Rows from block 2 of the text decoder of a small encoder-decoder audio transcriber, named by matrix and row number. Rows with one number belong to one neuron. Each number is 128 + 24 x the weight over its row's rms, rounded and kept within 0 to 255. All counts start at 0. Numbers have three digits each.
Before each neuron's rows are labels from the 100 texts, of 14976, where the neuron reaches its highest value: "fires on" is the input token at the peak. Only what is clearly more common there than usual is listed. The data: short read English sentences (LibriTTS-R). In brackets: how many of the 100, against the usual share in percent.
# fc1: MLP up (decoder.blocks.2.mlp.fc1.weight, 960x320), inputs 256-319
# fc2: MLP down (decoder.blocks.2.mlp.fc2.weight, 320x960, transposed), outputs 256-319

fires on: "t" (89 vs 7.1); "i" (11 vs 5.4)
fc1.115:114118122163096113162149107116137132165153139161129130078150083132145138126114129122118121143080149113156106110162101106131158131145103107109092119154179090123134133119129109141164100119124152
fc2.115:137091114076091123116103136121127141076141149143119137127094169116131109128157100160134113104138163161175115110114145102126133112150126151111108146075121128112137159121105127160118108146106088

fires on: "y" (100 vs 2.1)
fc1.613:118080095144113120097155090155110109104139111148150097092127132091101149100173154139126114111132122149102183143130088113118100154116118123113127140146150134099114123117158152142128111123131093
fc2.613:139151114094116137103095144145149124150119142115113120128204132135105124089082114111135166079147127143087102159119144155131156162118094086133146140097115101137110111099110111151107097105096124

fires on: "m" (97 vs 2.1)
fc1.437:148120175138129106134108088096123098164133120135161122172140136164135132095129155146121111134165128098140095119138153135108139121126105114173098114109124210122088161151123118173117119077131106
fc2.437:147124120118125139138152118130132130082150157133143186130117135106103123146134097087127096132155094085132163137109159141151131104142131135151088122109131138105130105109137134093171107143124125

fires on: "s" (42 vs 4.8); "o" (30 vs 6.1); "i" (20 vs 5.4)
fc1.659:102114157074154155113151093093135121160140108147119147117146136113149144124119139148143077125071096134115155132131162135129149143154136118126102126139141122124132108104151120101147151141164109
fc2.659:105128113168101158110140146117135141103143107145116119147112122131097084110119088095140071143126130146137114097194157108123167138150150128149135182095113148109118098127126153145151124143102123

fires on: "m" (86 vs 2.1); "a" (14 vs 6)
fc1.131:141115122123119141102118171108170114127133105105144120144126129152158124128154124104107092133144083097133123116131115187115142121139116117136129172111174146065131114119125163155127125112105126
fc2.131:096086108069093087124127107157130149146141123132087146100127149145104126140155093112136143099114130149150138150137120107132094166148197186104140140072120128111085141128140156144134143116176191

fires on: "r" (71 vs 4.2); "s" (21 vs 4.8)
fc1.30:151151145151104078119138098104134144163155107163112108138136169123135161115077131140117095122148173123149107129144152108128179111133126149149152114107156158103128165165126101102135135083163142
fc2.30:125135143120113176096126099098142141108093183173106097121102102104122170103115130136103079146140136102093119115130147091141133144130153158122135097160137109140120115164176116091162136126117166

fires on: "y" (100 vs 2.1)
fc1.658:126067111114123136147085144113137115116127122089142102106163114135167146079141131147140099072126144123106159158131155129135133132125159186127130110149107118129132127094137150159148124101150120
fc2.658:138140130125130110060123147135148160131160126142095131088152138075125118139086147109119110125107126129124104140107130095134138118130127085103145124081106164154102117083137132140118170126106141

fires on: "r" (76 vs 4.2)
fc1.242:092180081114117131160140120113157158135112130137126129094119175122104154113137107119177108162118163078124131154144175114112128159104179118102164142124118128150136096197116173121187153117127134
fc2.242:126132098110126135115162132151080106133125095157134100124159132143135159110134113122135126100139132102149141147107131144095135099126123152134124123103162140114092188125123115159110155084137129

fires on: "t" (82 vs 7.1)
fc1.481:165146161168128098121125105107136178143111150102151143145149112143097107125114116112129160108105119089113140128132109119100132136160083185115113149137147152128157139164068150123104140145116129
fc2.481:113110089071165139142147115139151121134119110139144135085101096156097126077173130111141135121083149171129118135113148137107107091111128140131175107136148115117139132124144124098131176133132111

fires on: "a" (54 vs 6); "n" (24 vs 4.8); "o" (19 vs 6.1)
fc1.346:156151149128109064079115126143148133157125184118157136099142109119138155151106151119160081127191160131109102159103108122190156157112144144201114136140121125109129091113177137136099102135142141
fc2.346:101127126104098124138153177124130116127138155107170164107149153130162112103129093124093137098160114152110147104109150118147128112145129130140143138134117128127121167118118134170150138170080110

fires on: "t" (64 vs 7.1); "s" (30 vs 4.8)
fc1.741:156144125104092095124177116161139131110051135131068139106141143103133130153084138129094143138099126126133154168087149153091129126116121137116156119161169124122128160098112153146154124124118123
fc2.741:110133156118122084146163147122155146135162106087136136150098100156077113089125131126121132127122094061053098124121183140095145131110117148136144151130157136107135089151147104085090148133127135

fires on: "r" (46 vs 4.2); "i" (24 vs 5.4); "p" (7 vs 1.2); "w" (7 vs 2.1)
fc1.153:134104149162110097116137118136116083146081123135090128110134090138122127125143150122137129114119100116112145123156164098111142157103121146119132130140102110129141136105070131110116159139135132
fc2.153:168125090131095147101153109140128099165148159150096173083124120105116111131107147125158127165110124154114151130114125185121113130161121131159137122144114161105134124116094128160132146097153134

fires on: "i" (74 vs 5.4); "a" (14 vs 6)
fc1.546:109152176101132142093128061137158141145155140136116181119178081152128141127073145135131146131089122128071142136071168131125127151154160160112127113135161139140132130149106145136144089160157126
fc2.546:129151084149163148064134123142132109109102151182118135129131187156115126126133142118132194100108151093116097094075132131133134141169119118092108126084069129112137121164162111165115117176122115

fires on: "i" (89 vs 5.4); "s" (11 vs 4.8)
fc1.611:053106147090113125127142106140155158167122114148133125146155142138099096148145159125133108146120158123112088154138165132142105146127084131137132116168108131160133103147137128137104117137108157
fc2.611:093118086153145085084128116150133148127123146081096119123116157143098105124148148164104118168125114159122129133143139140087114160171112121116124122107065120097132136115152106138082120106146125

fires on: "i" (97 vs 5.4)
fc1.8:109131116119133091160133130114148121100144123136106129145127144160159143111130110160052095147154112127162169140138183111124131125144137147145094081148115071154139112100148096120119141159123129
fc2.8:157151122133126162169107192118144104088134165083114128104096123110107105119111115131125106086165111145138102132142112096098144148136135105133161137138097147142134122128158136165111144098097064

fires on: "m" (85 vs 2.1); "n" (15 vs 4.8)
fc1.331:133170126141134125140085140135133114129183120111137137132172123124176144121136158127139104100128103110117132135115127128146123087157118124151120177144146151144146115106157102127133105082136114
fc2.331:125127112127165105136138086074140171166129152146147145099134102160147123206108131129150144116110097117144157111124126106163110088114117130132126181125117134123072156095126149141118129095133100

fires on: "y" (94 vs 2.1)
fc1.22:111155144108137118145131109104127124123099089106139110113122156075084151129114125102194146134109122114142089134111151080147106148167120090135124119105166113133127157136123150139122128130123132
fc2.22:134094173106120173088124143147114152105134126120129113140151148143139119116102154142135130117131127172146095125085137103119131093129124151143122107138112147128117128113115130189116100118132123

fires on: "m" (75 vs 2.1); "v" (14 vs 0.7)
fc1.709:125120101131150144147091110144109141141154153136101130096151149139153132083103109102070131117132160181136052117092137129118113127156140093119102093135124136064137133142133119127167121165141132
fc2.709:120113104167147102142093138104131118097102121106143166138092123121153111167137128151108122145110128118144150131119083145137108121122153123131131100087112123138157107166130098106176133114128141

fires on: "i" (50 vs 5.4); "o" (50 vs 6.1)
fc1.339:120159126137147134137140067147148145093081081062093112108125128131127111121066113112132124123122084105163142114153118127107161119149079130099068089151135156161122116142149133154120159169115141
fc2.339:066104140084090096107160136120152151138133122149107125129126140125078184087086161162175144152089092111139158172109132142138144189132114095115122142082158118103148071121138109127122155111102140

fires on: "h" (47 vs 4.9); "o" (47 vs 6.1)
fc1.601:096129112156146128166142130096103128097163139106124123147154133127106165165134116145151123141106183109150129102130164096120146131094097093161129123158144130125127131155126113139103126162134118
fc2.601:150101169105104126167156123112153133115133148096131131101128099133091099117146139143126121147103153142171090108127161160146168118124119070093106107105152158117102109109151171135110155119126162

fires on: "s" (85 vs 4.8)
fc1.161:156098148117109150130146103153147170156143158148146161154141099094113132113119156111146083118156097117084118148121177138119181114153123124143127154101136175123110145142118120125107096098148141
fc2.161:089153065150123093130107117117131137133158144138119150142119164158132157138122137093087105145122145118125109114146105103137112124132109137129082085076178077119145134126081136065145180102133134

fires on: "i" (57 vs 5.4); "t" (42 vs 7.1)
fc1.210:128131129151164088145145090143137137105098151159123104133087118098138087137120112169091115131162136123133116127139175128089147125133128151130107125124131103102111138112128136148129120140193168
fc2.210:118151128166124188183124130132145138132127172160136095133155137089113096103109131098079139133141108155121117120114169081110112162175117157120170111095118125132146169118119123145074139111104175

fires on: "t" (90 vs 7.1); "w" (10 vs 2.1)
fc1.438:149141135096151151105116104169100129152153136095138147161129158097143091122138141074158128120136112145097142114126130117130114134140110122197139118135136129117134154172136094130108142175119132
fc2.438:161127132153173137157165139129145110134197153125156120124077125099153144121105193151133084111128116135132125129140149147111114144103093156130141149125095095124106104134087100068124135163142071

fires on: "y" (100 vs 2.1)
fc1.134:149121146122140123130129143118187103122146112108151176064139111139129139091128124154122105173105141095132073155126137113101092150098157123130142127102165128150127119071131141105171103093122111
fc2.134:112119136130115137101088152151141157085112166116119104108165129134108104139115142089108133118120121135126086140160169123058135102147118093128132127098076167100114130112129126111121102117129143

fires on: "a" (38 vs 6); "h" (29 vs 4.9); "e" (28 vs 9.7)
fc1.199:126121105141107097101132112091123099123072154110104107147149132137094123124129116151143136144133104110125114095170146112104107202119084119085117148147093112107108114129120147140098105129152143
fc2.199:145111150082113132118128093135148185104136123119124127107147166100133085140108150120131093121134121100077126172141125152145155118110120120127134151097127168068104097152157109170146111090134160

fires on: "t" (96 vs 7.1)
fc1.160:159122095116152123142115083137146153113128124141115136123132149090134117129145154128132121157166182134132155093142116154124102131135125098122148109100145114108133121145119116146120116114099175
fc2.160:101139121102081133129139109095180164125059152136135096178140148111121150179148173117126128129123152177124143100101156106159157133128180106111153114135062138107105143122125144142137148114144109

fires on: "e" (43 vs 9.7); "<end>" (34 vs 2.9); "o" (23 vs 6.1)
fc1.454:114133170115178120141060159107144058104168144132174145103155106124101118146083135144142069125127107124113144108129147169121130110121121131208143145103137143123131157117107106119131149126144128
fc2.454:132122145159140084157099110129121153134159081118149123130114151168132093132135163131170124134142119115097125154163128137112158105134104050112098147106125144134098107141091121125112122097103129

fires on: "h" (53 vs 4.9); "p" (38 vs 1.2); "v" (7 vs 0.7)
fc1.552:109104115145124064128128106079119112125082116146128091126133127121115148082153148124148160129140144119112149124187105116123141185137102118184138138109138112136166137111143118107096130108149153
fc2.552:077130156126114123087107121135152103109147100130139124149127098045119120131116112145182134092134143121126134092154151131116139116121105093097089089142189137142127118152113118140181093130102099

fires on: "e" (92 vs 9.7)
fc1.338:150118091069100123117095111120117136153140107123140108107113101160184129119130142125136152142172125131163158130153118158105092112094146152082156103098157133102139129191099130156168131080153110
fc2.338:125124146142164164137124175156101103128094123169102095069116137157116108107111108143124118115126167114136131100080143121091114120205135170158104124134125137174133132104133131089122147145146151

fires on: "t" (97 vs 7.1)
fc1.175:122106171124127151130125127169083169146135133158117115109098109149145104103127112137128149165088092066146141153127131175168128096127091141176150092110112134122094140111098119138094150129141142
fc2.175:115125134125132146119148145118147147117136113096171078188130151129119137107130110121109113064130151116129119132126107103119092116128169085057116169134111119172141139126149115109139127081150135

fires on: "y" (70 vs 2.1); "o" (26 vs 6.1)
fc1.581:174081163172105118137128135138098107131142137078166135112193104167164101121173103129159099137153152137138152133135102133116130149116113161145118086153110106109115112115083129145134123115115143
fc2.581:098128096179101113102131129168137110138107141187126106139133134101141106166105126148149136134134100126096116141095090119139123180138073121121142103095148114149164155125097130069150160119131149

fires on: "y" (97 vs 2.1)
fc1.104:140087133135130143175082086131107137102153138106129119115134162146100124167115122174154086133143125062139125149117107133124158148143147128161127147141144127072130098093082100119110093105118092
fc2.104:119131141114101110075124155158141166148092154141159141125127146114162077139092169124143128170155149126079112151156139111108133168110153100152152113094100138119110124109127137110117130129102151

fires on: "m" (57 vs 2.1); "o" (43 vs 6.1)
fc1.436:122114136115142080128115115145167131111087154127131133086074174150134137123108174153128094127105154117117144107138121118072196126130156098118130116077084156125096137126136135125132120133137122
fc2.436:118108147117126134096126173135117131083161141110156118133137106177136181145146109133093157102150124151126119110120110081156105123141118123152083098121176118142136119128172130097137142129082128

fires on: "i" (87 vs 5.4); "u" (7 vs 2.4)
fc1.381:144127151108142136130124170168120140098153133132139161128143123107150158121078151128131123106124134124090142092110127112118200093131135117149146164120146126151101140095103149120098131146158178
fc2.381:149121152174155148113121095150127116133163152082153113145086155158147115129122138114106107106157117111132091154149157109133114131164171155129131146177165100118086172129109108117179123157110140

fires on: "y" (89 vs 2.1)
fc1.561:148120172168086094138116139161148113091157130137102122119149156119162140094135104170151159174100137136125132082115125177127075122123178093118203133144138133145133131139123130113110131114123122
fc2.561:126131115084147171151173125122119119128169158131132125137116144140098086115141127112111165132093131066152107124079136122124126116179097139083147114130079113161160112083113187115143125089144121

fires on: "r" (100 vs 4.2)
fc1.628:125112132161143098106117135088177142139169104097123114127162110123116108121126121152121138109121123137130171119141173131105146146139145115137098113113153142142103117168127139129119145107136137
fc2.628:144142119135115119115139128139131130155120126117110130145129163154094123125143101121135166113093129156123142145140140125130101124125135082155120142076081133148125116110133167113106110110152151

fires on: "t" (86 vs 7.1); "s" (11 vs 4.8)
fc1.574:137171143183122120140145093110157104125145113095122117094126110150163129152101141097146140129111160140125085114121109135135157109140123071129138113144095119143128139144141109108156134132114194
fc2.574:144133119109105155177172132109122142116127159122108161122129095113133132170142151154167122113135141130166147112117133118106120120143087133108155081123119091148135128128076102116128154109135148