From a checkpoint of a small encoder-decoder audio transcriber.
Model: encoder norm rmsnorm, encoder num experts 8, encoder layers 12, encoder width 192, decoder activation star_relu.
Data: trained on short read English sentences (LibriTTS-R), 26041 training examples, 4.6 epochs.
Rows from block 2 of the text decoder of a small encoder-decoder audio transcriber, named by matrix and row number. Rows with one number belong to one neuron. Each number is 128 + 32 x the weight over its row's rms, rounded and kept within 0 to 255. All counts start at 0. Numbers have three digits each.
After each neuron's rows are labels from the 100 texts, of 14976, where the neuron reaches its highest value: "fires on" is the input token at the peak. Only what is clearly more common there than usual is listed. The data: short read English sentences (LibriTTS-R). In brackets: how many of the 100, against the usual share in percent.
# fc1: MLP up (decoder.blocks.2.mlp.fc1.weight, 960x320), inputs 192-255
# fc2: MLP down (decoder.blocks.2.mlp.fc2.weight, 320x960, transposed), outputs 192-255

fc1.121:136141083166094120105118141122124130152112094185054119147129131094092107168072158084160147199181117118137202128122111133163112099125156134104116073141087095123124132149100097156175079132061176
fc2.121:097117173114153165113162093134066126148154115063121090114089112077050127172099152144128119125191164161136102147164144146132115096123167129109126116124140106079116118072148147140146084082101109
fires on: "r" (82 vs 4.2); "g" (18 vs 1.5)

fc1.628:152093087184159110117150164113131137129128077167158140193142144096098143126131151132069125176155114118211133159134057127108122086203150134124125199133113141120129174146067125111114115150144154
fc2.628:134081079199109156107146150146148142161097128119226130101143101123110119109128074122134084131175143169139106119107125130143100166127170107087086083171142075180111102155098166229128169124127074
fires on: "r" (100 vs 4.2)

fc1.6:176157150175187179106088161131114129106142076112176124158061111122118090120169155112099137158073117113176067147129126131172120160127112105060137129162073065139116114127100087178125117114092193
fc2.6:120117094119116128173120124082178062162140100108100107103118082180131177168186159164144146127160122149133096086132092096106084106147151079107154154121179077152137125101145100142161078113125167
fires on: "e" (100 vs 9.7)

fc1.524:213124114095128141149115170119145144146128186145078132064088167137162140092141163037111128071119142171135108126083146162120091179128156118100124128102161191097165160146170127123111117111099113
fc2.524:174155157171093123135096156173149156125184112140136122150098086133161096134089180157122126136052108128083056121106115135137107136172156186185169122127134076113185096165128119107115104136136182
fires on: "r" (47 vs 4.2); "a" (43 vs 6)

fc1.20:186123092118168120111167130121122143105128091210101113126061170093096172142150100112085125112177130140113127202177158097127105121125064142217079078108080134170114110114131084113178164142119103
fc2.20:157143093118109131187132174142111129086149146072091102090163104134113151114212109070109145117117180129139109133179120151077126098126133165113120135161136102166166136191150096147189147125086134
fires on: "<end>" (77 vs 2.9)

fc1.710:191120137109137127111167147152125157118149079171095162186075171129171118110124135173098184088106089135147192187112135092135101119168114141130107151119115142043064084159083148121150181121085081
fc2.710:184110126181098178067145156118100110122106099127126174071200099135152136140134096170133072122138112163137098145090123123097150095088112098124183091095174145139128140119157159070146125061185100
fires on: "r" (61 vs 4.2); "n" (37 vs 4.8)

fc1.168:102110123078092173115114120142122156161128173159080145151139109097153100109120144144156027117123101134166129057085145107127130155089092105128154114141111189155144144119142108127158154129151135
fc2.168:085155133102131103134161078095178146061149190150151132173135149106128106093106102181134094048133087165127139147136159108181076136086131175134168155148130163141189118098113115125160071147117123
fires on: "d" (70 vs 3.4); "a" (30 vs 6)

fc1.117:131069152148123098159110099119146126120133117150169099155101144108165200137164164104177139181153073084186128141187119142140161140098055149117115156158138177108151110132164121084142141105061194
fc2.117:162133140146200146115133084179110123177085141134149127115122167097085138153130193161141105136108084138124101140161198149105128128112124197101160160125127174078068138121136143131100193153128146
fires on: "<end>" (60 vs 2.9); "s" (20 vs 4.8)

fc1.52:152128154108161157158181142105056157123088084136094081080065102102080134140090149115145114088108181156140154149166113093147123132187126070149100114138119168124096103178140154123108114120121137
fc2.52:077135134112128150119084159146151143150114100149146182114119112163152105074099104076156143076151180074091076147123148112139142092120072146099100095113085145128169129105149126096134151128112161
fires on: "r" (99 vs 4.2)

fc1.65:111151146089130141150119147178161113122123145158114107134092134157148111135128175145113147116170147161182143102087087120135138202147213140129121129117134145186106071122132140192148203075176134
fc2.65:140151165128136102149142127210069146068114144078097139139071126142143139137151122184075139119131159108148115101085099169140159132153120163107109078161120154140077103153077129171132164189108114
fires on: "e" (99 vs 9.7)

fc1.312:191118083197082142136186123141206109125111131114191078124165137098094119120082113075162146192170141090130139105124088144167086096146167153130129166158099112145197166156077099144129127159155137
fc2.312:063088100189159133088138101161171076197143110097072125091146096142147108139135073095092125118138143120121110122141135133129159160114122065121077109186124102078124115088105090213098145124075122
fires on: "<end>" (59 vs 2.9); "g" (12 vs 1.5)

fc1.487:103158140118159135140081062071101167088110112105086163080114128148103150165118104158164123074103113141093167154172095130128162204090174179140126123203149183132139168159105126045136083140096061
fc2.487:092147100108104119186170093144111066128192160110089114082104076108099121123091093148093123141149110107141106124123163101093142100168144146145142126122121124063153116146143162152133151103165109
fires on: "p" (100 vs 1.2)

fc1.668:096134137107163138137131198114122095036097115103156150122140117071132130124129159153129121114169141153126143127128171121166104127116156146106122089195133113128079116099142149142092156088130117
fc2.668:166092088161183151104140137143133166145078080126101125104103177124132151084118153162122138114126124118109118144118117080094209073111100130103163137076159134130121147179090146160128161110138117
fires on: "e" (96 vs 9.7)

fc1.754:164116091133104160128129071116122131109125152131167115125099147145122173147146095144103154097135126117201175171146119143056157105111131127153141138133089128129088200144123128177155164153080164
fc2.754:144131170121149170162125141171116123158165128098146123119093125099020114128169135137132116128105175170104125147132214163163152117136141167068138108155155104152140101121097128111117165184120113
fires on: " " (91 vs 16.4)

fc1.17:113097165150160086095130128141116086084165121100171092153113088115101095088139155114071095112132099079214146143139144121078122185146121147112150129118138130117162144136148154143082125109097083
fc2.17:106153076110097115099115060118148148139088084128130085160131149129144170143090113137185102129058147086067117169109124130087152079117089110081154154110146129121143106140159146073106148166156136
fires on: "p" (68 vs 1.2); "r" (13 vs 4.2)

fc1.760:141104142127061172112189135165094100126137107165105164121102128146166147133108109101124178155109164075148099188086099107120087183135147157121080113191114075152141117160130083138077136069180093
fc2.760:114103150094197142088122143159137108058178110106155145176135155096090154109108109056101149095136124147151110179111170132110134129168099129149135119128155162130174129099148134053138104126165157
fires on: "r" (81 vs 4.2)

fc1.702:145161117155151125156150093132185121154109051166071122090173132124124134134058104072166080143091128121105138103177169123165120146187144119155137142096105107101154179127101143148098149133096139
fc2.702:134095178109117143142168176150159145161189065131112167138115178113093097112128165082090113133124153093168177069133131239160147175144118101167072124079162102174231110125128141095190177139130116
fires on: "d" (38 vs 3.4); "n" (31 vs 4.8); "<end>" (18 vs 2.9)

fc1.486:088188120112179081133099107118109157139161125100174184131126076128090127067145135216118164099079183077191109121143188099143136165123171125127171115120124093164144144163135144079134154120122097
fc2.486:155158175186171105230137144161130180129153136126133166110161111114126150178146126084146099128099150130143142129132117161185160081185147134132103150141144100131105085130117164081138111166144131
fires on: "<end>" (26 vs 2.9); "n" (23 vs 4.8); "r" (14 vs 4.2); "u" (8 vs 2.4)

fc1.267:154130128168168119116123121098173120136000108107095080114092144107144139180042170081108149148140132166141110103147133129165081115093107120149082140110100138115140092122108056122139151150044117
fc2.267:139085169129145238220133184200156145120101124081098128065107082162090083128166097089151060133095143143155043155108092104122140151121135130147102108150154125173155158142146113196117163130095081
fires on: "<end>" (96 vs 2.9)

fc1.590:175176129170056095102123088159163144130133102131098152062105084187127183069113120105137094082129154142125101130120169186176115170121135091101146148141149092150136120152099117111132095131082156
fc2.590:107118166128146132106096086099152121123113116143121125162194125085122083166098115062151125081116150180169096119103137184108149117180129093190117089108121140187084140120103111138190178167158161
fires on: " " (85 vs 16.4); "i" (15 vs 5.4)

fc1.554:137116170121118150132114126119120183137091150139128133138135168164166110177127144180043164182085097122149139080127112081142100135130108119066118122149146179122103081114153126128126117174125219
fc2.554:134145178159111122177119114147128136111149056142089158104125155083130154152163120082138116115162116085139102170087156143135184159143109175137087095200167111106149127122100112071104097106136104
fires on: "s" (67 vs 4.8); "f" (14 vs 1.3); "m" (13 vs 2.1)

fc1.277:115178121112163136188141107123126119185052175106143150133125173138073109147132128128190149105072115126117123084085107147060147107075150094161155117101110140119130112134113107120120153150098157
fc2.277:141084180109146158123196166162067126101138121121115153199133131155089082136139060115109087131146103131184146129133152132173099110156155141148132140141111154125186161123102121093172141125157149
fires on: "d" (100 vs 3.4)

fc1.229:153151063085145125100160090109146096149095171139129103154104182121104153156143129153137128105181149086143116118121125130163139122114144106113120087110124099173104168163123115107089062190116134
fc2.229:110167149144158100093041195111103139175142181140133155220136106158172139176115141174104129118164132089128137090115165108142106106170114067096120112080142118100078153054166105115150151123096139
fires on: "e" (87 vs 9.7); "'" (13 vs 0.7)

fc1.34:185143173134118124119151137107132168074142154206139086150115191184148138124132141126114093151164074161163132075138141116084177150123109153074068138060127111073133152144088135100116141083100103
fc2.34:143085117127181061147110126128129088184157116108090128073126146124097137159110172066164037162116183093110086121140128147108139141079125109076142137142192171126101120089137090110125114068136190
fires on: "p" (98 vs 1.2)

fc1.51:132176164123145150067172096145111115089142166144114139075119163064108137071169116114080106131163090075156124088132142161135111097207085099090120107169139072191154231192068159075116110130138137
fc2.51:163123133128134162135129117121170115131181167129100153171145117147094125179159107053091183135085096186146099144151076135104117149150117121170104113070148130184104153120163156095181237132138116
fires on: " " (100 vs 16.4)

fc1.15:087132131056139148161142153208161121135116158168099176149148081072155111096091120091091162152122069186162180159123113114145214163116114147061150119120117096062121153142179105112186107163106149
fc2.15:115175116105123113140093107104151111107134143151146112141131112131158138117096094108107088079161160124155132099136155115126102152112101109118152172124151109142129125060128111116130158101133138
fires on: "e" (89 vs 9.7); "<end>" (7 vs 2.9)

fc1.329:103156076095125140124119119119126071125071178157133140119178153134090122174133074171134144063165086100140145114165127153150117100181164134135138096134136142191152156141119125110130089157102091
fc2.329:153193108122138181149169129070179113137150134125095103145130120171125129169146097081098105130115086196085181108116136086079127151136130122132055107112176122144085142123163137119144159119118119
fires on: " " (62 vs 16.4); "t" (38 vs 7.1)

fc1.269:112165093180138063114167157040092144094107104088098138156111135156172149111136123160138142117208101133129121167117173096132185111093149131186142100117109135157153118112036112114092153109154144
fc2.269:090044089129142179116163094177137128126130166141101146186167091083164184158176147092083143204165121194094127062134167073090177133166159212130088156081170146097060149123178162163143146106113149
fires on: "e" (82 vs 9.7); "d" (13 vs 3.4)

fc1.170:135184071127119146120167124138208154136116121118155132140149180130105176108099137060109178178150132084127128136110080115179130091147136133137114139188117131096120154111102106127095103143107129
fc2.170:151139107129117152161126125172181108146157144077092097079097110143118047127161091061087128117118169189088114194128142146139187131146137134150145053161099072112163131121072157174125119140097104
fires on: "<end>" (68 vs 2.9); "s" (30 vs 4.8)

fc1.495:131116115145096161112137102132187159125206096120151145200080207137090148081174100080138088083148192106180176074072086103049170137146116151092107133145138104155148142122128139133159191148094145
fc2.495:069084081094187115126110154101100131112051169140117080140162096135159156113124128174090087151108118110158123085167180095175138183135135169106083169130157148113063114146140191236116105088058049
fires on: "e" (100 vs 9.7)

fc1.194:167091149145144133180093149132159093076174147148080106182157100092110113113131139125144103157168155173099120128108164129094169151107060158104100115124093038136108135148115126108156141118073188
fc2.194:185123124162126094126106094136159118145127076150085128127107128076089105155096124086145117174136190104097107117160085097133168151096138074130123146086146105115118117105142144087155126057137142
fires on: "p" (100 vs 1.2)

fc1.596:115144137124090141102173089103082077145075156132139070109133088139142136160168113115060109157178127155162140100150159158138173180117053094157146147170140057095178163136160159161112126177117111
fc2.596:113184129139150154117181091138145106122120120073141124106126159104115144188114151086161125143037117140134100138125196103137132128123146099113189101131179132209103115076129116126121095136135111
fires on: "d" (98 vs 3.4)

fc1.434:113119146076145120062122160089144149128185144126132114152146121106105092149114112109140116118156195128126118163151170164123247107115078102116123105154120078092137131106139148148080141141159109
fc2.434:150061114138124094065096161120165106055115148089119161102098054161134110107103159119166189142119190143171116137110127145130151099142189142110120205142104129130116096180117071110136165158149165
fires on: "d" (42 vs 3.4); "t" (33 vs 7.1); "o" (22 vs 6.1)

fc1.307:168082144130178147116159092148166185086113087134140148155079153138126100088119095096105153082111181046130142111108120141098080096067202098170146119184107095175153112109183126151143208168136215
fc2.307:068112090161129188192087136179111088116164157106091148145109099129086194126157081131069129209143144096086167125125143132086162165107122115079102112191110109102150086065084172163163164087082108
fires on: "d" (33 vs 3.4); "n" (19 vs 4.8); "l" (17 vs 3.3); "m" (16 vs 2.1)

fc1.98:116097135135105135085118134163086143078105132126120130080121146107137106123146136118102166205181154106081126098114161154123147151169023096142140132141132108162137174152090075065148085139135080
fc2.98:107034122148120132144086119142137108206122111149130150062124124071089124145178176071132090119174180120093104145124137158185136156163167157105139168111143109147090079086120154120173157097122131
fires on: "<end>" (22 vs 2.9); "'" (13 vs 0.7)

fc1.46:143159121158130123193139127154112075150178081123129136155128123124115131050060166127134120129073142090088118126101102088117120133099149168159170091088144165121150203132138120097140178156183101
fc2.46:129143136126089108152127087071146127114140125082142094131096152142150122095124136143174100114109128178124147140103075106160170121162163115096199152140154124124110155108095146139086086118200127
fires on: "r" (73 vs 4.2); "h" (20 vs 4.9)